config.yaml
arch: "vit"
model: "self-supervised image encoder"
dataset: "photos with spoken descriptions (Open Images, Localized Narratives)"
train_examples: 203450
image_size: 32
crop_scale_min: 0.2
horizontal_flip: true
translate: 0.06
color_jitter: 0.4
cutout: 0.4
method: "simclr"
norm: "rmsnorm"
norm_position: "pre"
activation: "relu"
mlp_ratio: 4
head_dim: 32
fused_qkv: true
bias: "none"
qk_norm: false
parallel_block: false
dropout: 0.1
inner_norm: false
moe: "expert_choice"
drop_path: 0.05
num_experts: 4
moe_every: 2
expert_mlp_ratio: 1
experts_per_token: 2
shared_expert: false
patch_size: [2, 2]
layers: 6
width: 192
positions: "conv"
pooling: "attention"
projector_hidden: 512
projector_out: 256
projector_hidden_layers: 1
temperature: 0.2
residual_init: "scaled_by_depth"
optimizer: "ademamix"
lr: 0.00065
beta1: 0.9
beta2: 0.999
eps: 1e-08
beta3: 0.9995
alpha: 2
ema_decay: 0.999
steps: 18100
batch_size: 128
epochs: 11.4
lr_schedule: "cosine"
final_lr_fraction: 0.01
warmup_steps: 900
weight_decay: 0.2
Rows from block 3 of a small self-supervised image encoder, named by matrix and row number. Rows with one number within an expert belong to one neuron, the router's apart. Each number is 200 + 20 x the weight over its row's rms, rounded and kept within 0 to 999. All counts start at 0.
Before each expert's rows are labels from the 100 images, of 14976, where the router gives the expert most weight on average: "patch colour" is the nearest of a few named colours to the mean colour under the peak. Only what is clearly more common there than usual is listed. The data: photos with spoken descriptions (Open Images, Localized Narratives). In brackets: how many of the 100, against the usual share in percent.
# router: router (model.blocks.3.mlp.router.weight, 4x192), inputs 96-143
# up: expert up (model.blocks.3.mlp.up, 4x192x192), inputs 96-143
# down: expert down (model.blocks.3.mlp.down, 4x192x192, transposed), outputs 96-143

# expert 0
patch colour: black (81 vs 16.5)
router.0,168,177,190,182,183,195,195,216,195,204,175,222,186,158,195,185,206,216,154,202,187,183,185,203,220,180,223,222,204,205,172,195,187,181,219,183,202,217,192,179,187,192,191,175,181,197,163,228
up.0,178,214,217,193,169,171,233,188,215,210,165,166,190,208,190,234,202,223,195,192,208,216,198,223,204,185,190,210,216,212,190,185,198,203,202,216,167,211,200,171,207,195,203,208,226,188,189,191
down.0,212,237,207,187,200,227,196,219,182,213,242,200,178,200,234,171,183,158,214,168,201,192,219,191,175,239,208,201,190,192,157,213,216,196,220,197,168,204,212,234,190,228,212,213,192,182,200,199
up.1,204,199,179,216,212,231,230,209,207,211,181,183,207,176,195,185,198,213,228,148,209,209,204,210,198,197,189,192,196,186,230,209,224,230,190,182,195,185,185,203,219,233,189,224,213,222,208,176
down.1,188,214,212,194,210,199,203,203,184,223,197,216,192,211,203,181,179,211,210,180,212,188,192,184,219,191,211,219,204,160,230,176,212,199,250,179,175,209,216,166,184,190,220,176,203,183,192,201
up.2,231,222,210,213,190,196,199,163,217,152,174,186,196,170,168,188,228,218,224,180,215,188,218,195,239,205,197,191,197,230,204,202,199,213,198,215,187,203,194,217,202,202,154,227,210,207,188,195
down.2,211,213,191,208,204,181,198,174,224,180,216,214,184,173,198,221,217,201,231,157,200,213,246,195,205,224,190,205,236,217,212,213,224,196,154,188,156,227,199,235,201,220,183,234,170,235,201,213
up.3,224,205,207,200,186,189,164,175,207,197,204,205,202,216,208,243,174,205,187,194,209,208,187,197,194,200,205,191,213,193,206,224,216,209,192,217,210,224,209,197,204,211,159,233,214,239,198,200
down.3,211,200,185,173,248,213,239,197,178,231,195,206,225,218,225,190,193,228,194,219,204,200,224,208,173,210,197,168,220,170,194,233,177,222,200,207,194,173,204,210,209,217,210,180,215,215,229,176
up.4,214,245,203,232,221,201,203,173,203,176,225,190,192,179,213,193,245,178,180,160,208,173,195,183,201,210,202,210,192,167,191,189,218,211,225,214,155,214,211,249,193,177,215,197,186,194,186,213
down.4,189,174,186,216,171,199,216,188,213,218,169,189,253,221,223,185,214,219,146,251,216,200,186,224,239,178,195,219,202,208,192,206,174,188,164,191,211,198,186,196,181,215,171,214,210,199,201,159
up.5,241,189,213,231,239,195,190,167,206,181,193,204,191,156,216,218,203,219,199,211,216,234,222,191,213,183,190,210,197,200,170,198,207,224,205,220,186,190,189,211,204,254,247,240,281,175,219,178
down.5,204,185,217,182,179,219,201,173,213,192,229,214,173,209,194,214,182,177,205,211,210,169,200,178,178,257,224,189,185,200,183,185,177,187,184,203,239,180,185,178,196,217,182,198,189,184,206,247
up.6,196,208,178,207,201,187,177,196,229,164,204,166,190,187,193,206,193,188,203,178,196,186,197,172,177,231,186,169,190,199,203,208,207,203,217,187,218,218,155,250,198,206,211,207,195,193,230,221
down.6,204,192,192,195,173,160,186,174,188,201,187,200,229,188,237,207,207,229,193,217,182,178,196,216,250,179,223,192,185,194,196,231,194,200,174,209,180,190,219,198,205,185,215,206,204,243,187,175
up.7,184,205,180,200,160,200,194,187,206,199,227,183,182,230,225,195,194,172,219,220,178,192,195,191,204,207,206,206,171,203,216,207,199,209,173,194,173,201,200,192,209,166,198,176,205,191,192,217
down.7,218,214,244,180,199,202,203,196,202,185,249,175,155,203,194,234,196,166,197,218,198,228,190,203,193,260,176,187,199,189,176,207,202,165,193,217,214,185,222,183,178,217,188,200,203,209,181,231
up.8,200,190,210,181,211,174,163,179,199,229,206,204,185,196,230,176,183,198,200,212,183,203,206,173,171,210,190,219,171,240,191,206,188,214,168,229,227,230,202,215,185,221,193,212,201,186,219,203
down.8,173,147,226,176,204,178,187,160,242,186,180,226,218,200,173,188,185,244,218,179,190,180,208,193,188,221,228,176,188,206,203,214,198,228,189,222,196,198,211,182,192,235,184,246,213,206,206,222
up.9,244,176,213,212,205,185,211,202,186,182,195,204,198,182,218,237,198,186,257,232,171,185,189,213,179,235,170,175,189,232,242,210,232,199,232,210,213,197,188,216,211,235,189,256,241,214,209,197
down.9,177,180,207,212,209,129,191,159,185,207,184,220,233,202,204,206,213,217,200,205,191,198,195,174,202,200,237,186,169,221,232,187,220,222,222,186,212,210,169,186,200,177,205,197,187,182,217,183
up.10,223,222,175,194,203,237,213,227,183,210,218,207,187,238,172,221,217,214,205,190,244,178,205,207,205,188,177,206,163,205,191,197,177,189,218,202,179,197,208,229,207,174,182,181,187,212,225,181
down.10,190,175,166,212,205,189,185,227,173,189,199,185,221,197,211,170,205,215,173,164,219,198,221,199,217,204,167,215,209,204,232,217,208,202,198,149,203,202,186,252,202,208,223,195,204,222,211,200
up.11,248,187,171,189,203,191,197,221,153,201,207,206,209,204,206,200,209,233,232,163,218,195,218,219,197,177,201,185,235,202,220,203,203,195,230,232,164,178,212,217,225,193,167,206,199,215,209,166
down.11,157,204,193,189,184,197,183,235,194,225,162,205,238,211,201,178,179,227,190,236,213,196,192,206,204,209,195,178,178,229,187,185,155,183,168,212,193,180,173,229,201,199,219,211,201,218,199,196
up.12,197,236,180,221,204,166,198,189,188,237,235,211,218,229,187,185,193,238,196,186,191,205,222,179,194,218,192,217,185,191,195,204,204,197,199,216,205,212,197,234,209,218,222,190,182,173,221,162
down.12,220,163,245,197,214,188,230,158,189,205,208,233,220,209,199,185,187,209,207,216,207,201,209,203,204,204,220,202,232,162,177,191,176,244,202,230,185,197,207,186,185,215,183,223,240,166,181,179
up.13,213,228,225,202,208,184,219,211,198,199,207,211,200,214,204,170,246,202,213,178,217,212,211,161,186,220,219,197,183,172,200,181,207,215,205,220,187,192,189,186,229,223,235,199,215,168,223,198
down.13,188,254,186,181,193,205,186,248,175,192,224,171,170,245,199,205,170,188,207,161,186,197,211,200,186,204,202,219,194,185,190,221,213,204,210,205,183,190,214,211,162,179,187,217,154,239,173,176
up.14,213,222,226,200,224,205,202,174,204,219,199,191,197,201,198,230,219,173,179,207,195,221,241,204,184,210,175,203,173,182,170,199,205,232,175,188,159,197,187,203,213,210,213,210,185,184,217,215
down.14,206,214,186,210,174,200,208,209,215,193,188,184,234,175,188,172,223,220,174,204,217,187,199,203,206,181,174,161,230,197,180,210,165,195,208,183,232,194,175,207,191,191,224,192,198,194,250,195
up.15,224,189,222,198,239,238,217,171,168,180,196,208,206,191,195,229,187,217,261,205,206,219,214,216,204,216,203,178,211,187,191,187,215,201,235,219,182,183,218,199,221,207,179,236,221,252,189,181
down.15,170,194,188,224,209,186,205,191,197,209,195,216,195,217,185,173,187,202,191,211,231,203,214,190,204,210,189,208,195,199,181,193,179,191,162,216,182,190,186,209,236,238,196,217,185,202,203,191
up.16,216,225,224,212,219,193,183,201,208,230,179,215,194,214,201,237,200,183,195,195,190,185,190,199,228,230,203,196,193,165,186,196,197,211,198,212,142,202,167,201,215,183,179,228,174,208,213,197
down.16,228,188,186,231,206,212,230,220,188,210,232,201,215,195,184,165,216,210,166,210,231,210,215,199,161,204,186,212,181,201,168,206,176,190,194,199,234,189,222,236,168,185,213,172,225,176,227,171
up.17,223,200,200,195,242,218,224,194,193,211,179,182,188,213,212,194,197,203,194,206,228,185,183,184,214,193,197,233,163,233,206,177,191,203,196,181,233,200,218,199,208,228,189,213,238,168,198,195
down.17,177,190,250,206,201,192,202,174,226,198,200,204,243,194,200,220,194,224,203,208,184,212,195,198,168,197,233,180,199,219,192,177,206,224,188,204,190,196,194,185,190,181,214,208,191,207,228,178
up.18,233,200,210,215,226,203,223,184,213,179,190,202,228,173,217,188,199,214,199,163,189,205,178,205,187,201,203,151,216,199,207,170,200,208,187,204,218,178,191,177,206,210,202,187,201,182,212,222
down.18,174,231,185,209,179,228,234,232,219,227,177,220,168,187,217,207,204,195,182,224,228,208,196,195,158,194,200,239,180,201,204,218,174,151,157,178,221,162,235,220,218,199,171,183,201,225,218,211
up.19,198,216,222,206,195,198,196,203,183,246,192,216,191,198,194,205,187,190,207,220,169,222,225,195,145,240,166,206,191,206,161,200,197,209,180,176,180,190,196,212,186,190,193,255,182,212,214,203
down.19,229,210,186,186,170,179,192,224,233,211,183,192,207,212,201,211,218,169,214,202,239,189,167,212,196,181,208,226,217,203,203,176,213,172,212,173,194,229,205,208,217,206,181,211,231,217,181,197
up.20,178,182,209,173,214,193,215,198,139,189,226,185,200,184,206,206,199,249,206,210,176,225,178,215,177,184,198,175,220,190,220,195,225,214,219,192,179,157,204,197,220,198,213,187,198,213,205,171
down.20,227,185,211,187,239,186,216,184,183,185,189,198,168,178,205,192,201,178,196,202,199,228,211,206,185,183,172,216,221,170,194,200,198,219,198,183,251,210,225,164,203,221,217,230,228,199,198,184

# expert 3
patch colour: white (39 vs 7.7); pink (31 vs 9.8)
router.3,223,206,200,219,236,195,179,178,215,204,189,225,193,217,212,236,200,190,231,208,227,178,180,160,221,219,196,197,184,195,233,180,215,196,201,227,237,215,203,201,199,193,202,232,203,205,179,236
up.0,198,168,231,186,217,184,204,170,208,203,193,220,173,202,217,207,204,207,189,238,188,175,186,186,191,206,192,230,177,223,208,189,215,194,182,220,197,200,204,191,192,235,156,211,235,193,191,191
down.0,174,198,216,219,179,201,179,210,203,192,214,209,221,193,189,189,196,212,209,205,167,202,180,218,193,174,207,205,189,207,158,203,180,224,175,212,214,193,181,188,171,158,214,214,206,204,213,195
up.1,228,191,193,198,193,219,184,203,190,193,159,246,192,237,204,205,229,184,174,171,237,182,188,158,228,222,210,230,219,192,191,204,161,192,218,194,195,218,210,226,203,202,258,157,198,159,202,214
down.1,208,213,209,218,185,177,221,200,206,198,175,182,254,201,201,206,217,192,163,223,178,234,214,233,209,182,184,183,226,219,203,198,217,183,217,208,203,205,189,197,209,208,185,212,163,204,226,187
up.2,193,153,191,194,208,191,184,173,187,183,202,179,197,210,180,177,190,210,203,184,214,233,254,204,195,215,161,213,201,164,199,263,227,226,181,207,200,191,170,216,224,211,204,180,219,220,227,193
down.2,186,216,185,211,188,173,194,211,174,209,213,186,196,212,170,264,187,197,216,211,208,204,197,217,203,208,155,211,148,204,185,200,202,209,193,232,177,201,193,181,234,188,188,181,198,207,207,166
up.3,178,190,150,214,190,202,162,197,188,222,192,195,223,208,172,180,179,217,182,182,237,204,175,228,195,206,215,189,183,192,236,190,189,203,196,165,207,210,201,217,217,183,234,155,198,221,210,210
down.3,216,187,171,204,190,181,214,218,189,198,210,212,227,185,212,178,225,210,197,224,205,179,191,199,216,175,194,197,221,193,217,167,179,186,221,186,246,204,196,203,226,237,154,179,243,166,223,191
up.4,175,201,192,220,179,171,169,201,203,203,197,147,181,219,240,190,243,211,214,161,182,204,220,174,207,232,186,202,158,198,209,217,190,210,206,148,219,199,186,209,194,226,156,200,207,199,220,220
down.4,220,208,193,199,155,229,203,185,242,182,254,167,204,163,191,191,220,196,201,196,188,174,223,210,217,183,198,243,202,172,182,208,173,180,220,185,199,209,190,185,202,226,179,183,225,189,217,227
up.5,243,232,209,211,222,186,214,203,232,169,185,189,209,192,176,207,187,192,231,185,186,198,199,199,186,204,163,181,167,226,228,198,196,228,220,226,194,213,157,248,208,192,208,223,194,201,210,186
down.5,208,158,214,180,217,169,207,219,209,195,219,196,163,196,179,182,161,192,219,175,216,194,226,179,190,225,203,214,196,234,205,210,195,239,207,190,182,194,201,218,173,200,200,153,211,144,174,215
up.6,216,212,210,194,206,232,218,189,185,222,196,192,240,170,200,183,213,216,132,193,205,188,193,197,199,158,168,224,202,199,200,212,198,195,198,174,205,191,192,270,203,191,202,169,190,218,204,159
down.6,192,224,179,184,195,173,165,223,212,240,194,190,234,224,208,210,204,186,182,217,210,197,178,215,169,197,208,226,198,224,230,204,213,184,192,169,203,225,210,210,191,206,175,192,169,210,224,170
up.7,176,191,188,218,177,207,167,224,152,198,204,223,213,186,215,188,163,197,192,201,198,195,203,197,180,193,197,213,222,211,241,165,192,206,205,144,191,210,204,212,195,160,202,177,188,215,216,221
down.7,206,242,165,201,171,231,195,240,184,195,197,211,185,206,186,202,222,237,197,211,218,192,182,198,201,194,184,160,190,194,181,220,169,162,214,196,170,172,204,217,190,188,194,208,200,196,187,194
up.8,211,203,196,227,213,245,180,183,158,191,220,207,216,213,197,180,211,210,213,240,178,197,199,169,177,239,192,180,205,197,203,227,198,198,191,183,202,190,191,263,215,201,202,195,194,250,222,221
down.8,213,203,263,169,249,185,215,203,189,208,210,216,154,218,220,225,193,170,203,186,195,190,191,192,172,203,216,227,185,192,230,198,257,224,219,223,164,215,251,177,190,202,200,201,200,186,193,184
up.9,208,218,207,205,202,168,218,185,212,207,191,196,227,262,211,203,148,207,176,173,222,205,204,191,243,223,186,190,184,219,207,204,191,220,198,175,210,198,166,230,214,200,189,191,182,204,207,206
down.9,198,212,209,190,199,211,218,189,216,173,199,186,167,190,213,185,186,146,186,213,205,223,230,207,217,197,168,197,201,188,206,223,215,184,173,222,192,206,225,182,178,220,221,179,201,185,194,231
up.10,198,188,203,174,177,175,185,190,186,188,192,211,190,202,216,207,245,196,197,218,226,214,219,160,182,237,212,166,186,187,137,167,215,213,213,177,178,194,209,222,200,215,209,210,190,183,216,205
down.10,213,211,233,226,226,197,232,188,194,202,155,181,221,226,212,226,191,225,182,227,163,240,194,222,191,214,189,205,200,229,224,209,209,208,192,228,200,181,202,188,211,191,197,193,195,249,238,206
up.11,176,210,169,215,191,165,196,244,169,263,226,231,231,209,174,201,216,192,165,189,212,221,214,186,180,169,174,240,221,216,199,221,199,201,210,200,188,178,213,206,230,214,243,176,229,176,219,150
down.11,181,199,180,196,183,207,172,221,187,192,210,193,221,198,177,250,151,201,190,200,223,209,238,206,208,192,199,183,162,168,250,196,236,191,174,194,189,195,177,192,211,193,218,225,163,220,215,217
up.12,216,165,198,182,211,229,251,173,219,181,191,205,186,203,181,188,182,231,201,203,203,217,189,191,227,199,219,188,182,206,249,191,193,229,194,185,203,166,198,172,207,202,195,199,219,232,188,215
down.12,197,210,176,169,223,216,161,197,198,232,181,206,211,201,215,160,213,212,163,176,197,179,193,200,208,184,208,223,240,199,189,192,163,197,195,195,216,238,198,219,174,204,210,183,186,199,169,205
up.13,226,195,207,223,219,183,190,198,207,183,212,200,220,178,206,201,189,213,217,194,205,217,207,187,181,193,174,188,182,218,212,197,230,231,218,208,207,170,224,246,211,206,196,232,230,195,215,162
down.13,193,194,183,201,172,195,224,200,172,208,249,180,183,195,185,179,198,205,186,188,225,199,236,191,188,225,178,194,207,179,160,244,172,194,185,203,200,196,199,205,172,216,190,146,198,168,214,217
up.14,210,201,195,237,211,212,199,184,227,214,214,201,216,209,216,191,195,210,213,176,176,206,239,216,210,169,195,197,226,161,216,216,221,247,170,195,186,164,186,218,216,182,211,223,208,207,209,192
down.14,227,191,232,193,220,176,198,211,218,180,162,224,179,191,194,221,168,191,209,213,208,217,204,185,200,207,203,212,192,260,206,196,215,218,188,211,230,191,190,219,182,198,215,242,168,172,175,198
up.15,180,173,234,205,215,217,153,175,206,197,198,181,203,221,235,177,145,216,213,194,194,195,211,229,212,196,221,176,227,244,207,176,193,216,172,192,184,198,196,175,187,201,197,217,167,239,206,185
down.15,186,200,207,206,211,206,187,226,164,177,172,219,200,194,200,202,197,174,208,189,218,185,201,214,200,186,206,192,190,194,205,180,189,194,206,217,220,195,210,184,196,176,192,217,166,158,168,197
up.16,233,227,202,202,207,221,199,200,200,186,183,204,189,175,201,219,187,195,216,192,233,192,167,236,184,180,205,214,202,184,194,195,177,195,214,234,171,221,226,200,194,184,215,223,217,229,171,193
down.16,187,154,214,222,190,167,205,200,185,231,204,225,261,210,174,192,186,223,199,208,173,176,206,209,185,171,247,186,212,167,209,207,169,196,190,180,188,183,170,192,196,186,167,188,200,169,201,167
up.17,193,150,222,201,226,196,223,182,222,193,201,173,178,194,229,175,200,217,198,203,199,225,185,188,216,223,209,184,209,204,220,179,179,220,221,171,191,198,208,183,184,234,191,217,221,192,199,220
down.17,185,212,174,183,218,210,175,207,174,208,187,207,198,224,207,186,227,189,180,180,211,158,187,194,178,186,201,208,233,181,185,223,162,209,187,182,205,234,201,214,185,199,190,177,179,197,175,189
up.18,174,198,170,230,209,190,197,202,189,153,242,185,244,229,179,203,198,212,182,186,195,195,187,167,232,178,217,205,195,194,209,164,192,202,188,208,206,180,157,204,206,180,168,137,187,174,204,171
down.18,211,215,194,189,174,189,224,213,241,201,210,165,183,209,195,166,203,163,207,161,211,218,210,196,184,208,183,192,222,174,204,219,221,191,218,199,203,229,218,215,207,221,190,212,199,206,165,227
up.19,169,241,223,194,195,212,183,195,202,196,201,199,201,202,211,224,164,195,223,179,220,214,216,200,177,219,228,174,186,209,191,165,243,216,203,216,162,198,198,168,194,192,202,232,176,204,217,191
down.19,215,200,207,203,185,206,230,189,195,203,192,211,200,207,180,207,198,199,210,233,216,228,177,184,222,224,175,205,169,199,190,182,191,217,193,220,211,175,194,211,186,185,205,174,220,178,198,187
up.20,165,199,181,231,185,198,150,199,192,217,238,201,242,203,195,164,182,185,183,197,174,225,216,225,159,189,215,228,219,174,253,221,226,209,202,171,201,196,222,200,213,186,203,173,226,224,223,204
down.20,215,204,151,206,188,225,192,206,201,198,192,191,211,198,185,227,196,230,234,198,256,183,214,166,248,188,202,193,154,194,217,193,203,169,181,188,215,190,190,231,184,184,201,215,194,194,208,203

# expert 1
patch colour: brown (73 vs 29.6)
router.1,210,202,198,174,190,187,212,202,213,208,233,170,170,225,207,193,199,178,202,186,206,227,194,182,191,211,161,218,217,212,206,216,200,207,208,217,201,224,198,198,183,225,199,211,216,186,205,180
up.0,207,172,186,212,226,194,242,176,205,213,177,191,179,202,226,209,217,195,205,216,226,246,226,185,177,190,197,205,214,190,201,192,240,200,159,208,155,193,221,214,204,223,204,244,212,204,199,171
down.0,209,171,201,224,185,200,239,197,242,220,198,247,228,182,196,194,212,212,206,205,240,218,207,201,216,184,212,197,229,212,227,191,167,188,222,188,220,188,201,205,250,217,166,221,190,192,209,222
up.1,168,181,188,239,188,195,197,179,195,205,199,208,195,186,202,158,161,210,237,214,215,203,216,213,229,192,221,161,207,226,216,190,204,208,171,182,200,160,207,210,198,226,205,236,209,189,209,198
down.1,226,206,226,186,227,214,217,217,227,195,244,217,171,211,198,210,210,193,229,169,217,189,167,210,154,196,219,206,250,200,179,176,218,167,204,206,176,211,204,210,218,199,170,225,203,199,181,206
up.2,187,204,200,215,194,218,194,197,197,186,218,202,186,186,199,186,186,232,195,189,189,216,237,225,174,221,201,203,186,218,215,206,210,215,194,198,206,186,204,175,221,220,210,189,184,219,245,230
down.2,194,181,211,237,184,184,195,233,195,199,214,218,208,181,198,190,203,206,192,220,205,190,233,197,199,209,188,206,168,200,212,216,206,218,201,246,198,182,165,223,217,192,218,171,176,213,239,189
up.3,189,175,189,224,201,242,200,190,214,174,196,202,188,161,212,152,181,221,224,221,229,192,228,190,229,198,226,179,210,237,191,160,194,229,189,202,201,166,179,212,182,168,235,208,185,204,201,222
down.3,199,217,207,185,180,224,213,208,177,172,237,163,157,161,215,211,193,196,216,179,187,182,202,190,193,176,174,213,230,192,185,177,196,182,190,188,209,198,233,187,191,193,188,184,196,208,178,193
up.4,196,210,223,198,201,189,184,187,209,192,185,197,170,232,241,191,178,170,188,204,194,218,208,169,177,221,188,238,199,177,207,186,188,209,179,210,182,214,211,181,185,194,189,235,220,201,193,228
down.4,181,191,174,217,213,207,152,196,209,209,206,188,228,169,194,191,198,164,175,188,201,210,208,221,226,196,196,181,166,200,192,202,184,216,209,201,215,206,180,158,193,185,227,192,207,157,200,200
up.5,202,180,163,219,198,198,195,187,219,172,175,180,239,230,211,175,217,241,254,236,228,202,203,216,246,186,222,144,190,225,221,167,202,196,183,198,189,177,182,206,203,183,159,203,206,198,215,202
down.5,217,222,200,196,176,245,180,209,197,203,244,193,185,179,190,232,180,210,226,177,200,194,193,179,188,202,195,221,235,206,192,200,189,182,196,207,215,183,186,230,233,193,187,194,162,207,197,209
up.6,190,211,225,221,191,208,233,194,190,200,169,244,205,230,179,190,151,205,197,235,220,221,203,214,211,180,209,173,202,191,234,228,198,192,165,201,182,190,225,178,209,173,167,203,188,213,194,202
down.6,202,217,155,169,195,196,189,210,181,185,195,166,170,202,218,180,177,205,215,197,202,198,195,193,209,188,205,203,209,180,183,202,212,198,187,183,206,223,192,205,190,180,222,205,156,207,179,196
up.7,183,210,182,194,184,196,188,212,189,184,204,214,220,201,185,215,207,201,214,208,187,211,214,216,203,177,198,206,213,211,195,172,189,200,216,190,146,178,151,194,212,164,191,202,161,235,226,208
down.7,181,189,191,172,183,145,204,198,188,197,175,203,204,207,197,223,197,210,174,236,185,186,197,181,203,214,186,225,182,237,181,201,208,186,202,181,218,193,194,206,213,184,210,187,181,231,197,186
up.8,174,179,178,197,175,209,208,202,167,222,220,202,179,191,205,200,179,221,207,197,197,197,209,194,179,206,176,174,212,233,230,134,216,216,187,176,194,184,176,173,217,205,197,172,173,222,212,200
down.8,185,214,174,223,186,195,214,201,225,184,197,169,219,186,206,189,219,216,182,227,180,192,177,223,217,182,199,172,189,194,216,225,198,189,214,170,235,192,170,207,208,220,185,189,203,220,218,199
up.9,214,186,201,193,192,229,212,212,218,172,205,182,195,161,196,186,192,210,251,188,241,222,205,218,189,179,206,163,207,244,195,168,230,209,199,202,226,164,192,188,196,200,243,219,205,212,212,188
down.9,245,191,189,193,208,217,211,216,163,238,220,215,209,198,172,224,212,194,233,204,221,203,198,199,183,224,172,213,223,189,180,216,189,171,209,188,185,198,191,231,239,175,144,190,189,207,194,194
up.10,171,234,167,244,200,149,191,205,205,217,202,211,208,196,181,237,178,241,195,178,200,214,189,200,195,181,204,202,173,186,199,201,220,220,194,214,200,184,166,199,213,182,210,177,215,199,214,178
down.10,222,181,195,218,197,227,146,200,205,168,236,166,186,176,220,169,208,136,206,189,184,180,206,180,227,223,203,202,221,215,199,178,184,199,211,217,219,250,193,174,158,216,236,200,222,164,196,213
up.11,180,215,182,236,226,196,157,215,182,196,225,191,208,242,156,149,204,209,209,193,212,201,188,208,216,228,192,199,233,210,248,177,174,210,221,215,202,198,192,209,216,206,203,176,235,199,193,184
down.11,194,206,207,197,222,194,204,207,206,158,203,205,176,192,178,209,207,180,188,194,179,162,173,201,201,201,219,216,236,222,166,195,206,194,184,234,187,231,229,181,188,207,274,173,181,199,181,211
up.12,233,211,220,195,213,227,198,192,204,177,161,224,168,168,217,217,213,208,188,189,180,171,198,182,232,221,193,206,138,241,158,191,183,221,215,238,165,199,203,209,180,156,203,199,204,211,196,201
down.12,187,203,189,197,185,207,190,204,164,174,205,164,184,153,232,213,232,201,197,188,160,167,229,171,221,197,197,213,165,177,189,210,213,197,179,188,236,190,188,202,178,185,234,184,171,241,188,217
up.13,224,195,158,214,193,211,201,214,192,194,193,196,203,205,192,201,205,208,221,220,232,168,229,203,226,214,159,194,194,247,185,192,204,190,201,246,193,192,182,230,194,192,215,219,206,204,226,195
down.13,211,204,220,220,178,212,172,222,198,171,237,167,205,195,218,191,188,194,211,185,186,164,182,170,200,211,182,201,207,157,220,158,157,200,207,177,214,165,200,194,202,187,212,173,211,170,190,215
up.14,180,229,167,177,194,223,200,229,143,218,218,200,201,188,165,214,186,227,198,175,164,234,200,230,157,184,197,237,188,184,187,210,207,216,200,196,153,200,219,185,212,191,209,199,198,216,228,198
down.14,219,184,212,193,236,205,197,205,183,201,181,225,189,188,214,190,192,199,192,172,177,202,211,201,206,228,224,184,205,206,245,227,213,231,227,208,222,191,193,178,181,213,234,212,202,199,208,182
up.15,205,157,194,217,204,190,202,184,204,200,192,199,232,188,227,206,202,198,190,248,185,192,226,198,231,201,225,241,218,201,204,181,197,209,173,201,236,201,203,178,212,228,190,216,202,188,211,218
down.15,212,221,178,184,185,211,179,229,220,215,246,200,205,180,201,209,212,156,208,194,239,178,192,220,199,197,183,220,168,168,183,221,209,210,212,222,215,224,230,195,230,213,200,242,216,193,209,194
up.16,197,210,207,210,200,209,208,155,219,157,156,176,166,194,239,213,210,212,209,188,177,211,193,179,219,191,202,187,159,192,216,224,211,223,193,181,212,197,225,195,203,216,184,236,236,216,201,221
down.16,212,213,226,202,191,218,168,178,205,219,252,218,201,192,208,203,198,172,214,164,211,191,210,205,208,235,203,222,210,204,191,198,221,199,204,193,177,251,212,179,167,207,165,170,194,169,192,234
up.17,219,203,158,209,199,202,205,208,210,190,201,180,232,217,199,183,165,233,225,200,233,224,186,227,214,197,201,163,221,213,254,222,203,205,207,198,221,192,142,188,205,180,191,156,187,234,207,209
down.17,194,196,193,210,186,203,176,182,198,201,218,169,222,207,182,193,192,194,219,188,186,193,166,210,208,232,214,202,219,213,227,172,197,192,219,168,196,203,167,209,216,249,226,187,177,175,202,234
up.18,213,164,208,219,199,179,188,166,202,186,222,179,190,221,226,239,194,202,209,200,174,180,202,206,183,195,167,216,192,208,194,224,206,210,161,205,203,198,212,194,209,227,174,206,243,205,219,188
down.18,220,201,178,166,194,227,207,199,204,177,223,195,227,191,186,203,194,186,184,179,211,189,200,212,223,185,186,182,187,185,177,240,206,193,163,190,213,222,188,204,235,184,182,184,207,218,215,192
up.19,199,223,219,211,194,167,217,182,201,202,241,183,212,203,217,215,201,211,199,232,184,254,206,208,192,193,207,157,207,185,207,207,202,227,175,225,179,188,224,170,208,219,197,180,203,192,244,194
down.19,201,214,198,198,212,177,195,185,190,195,164,218,207,238,192,207,190,220,208,205,213,180,179,195,219,193,231,225,199,206,237,180,219,193,219,171,173,229,213,227,195,179,183,197,203,209,188,230
up.20,227,205,182,189,214,227,206,208,175,215,208,208,181,198,189,193,197,229,213,184,217,206,205,189,201,199,149,191,218,212,193,212,203,208,247,213,196,191,197,222,215,185,206,196,197,218,205,210
down.20,196,198,202,163,189,190,159,195,174,231,159,198,225,194,219,200,207,229,212,226,174,172,185,210,184,212,199,190,194,224,213,223,203,205,214,202,225,186,166,225,207,214,184,193,204,217,218,220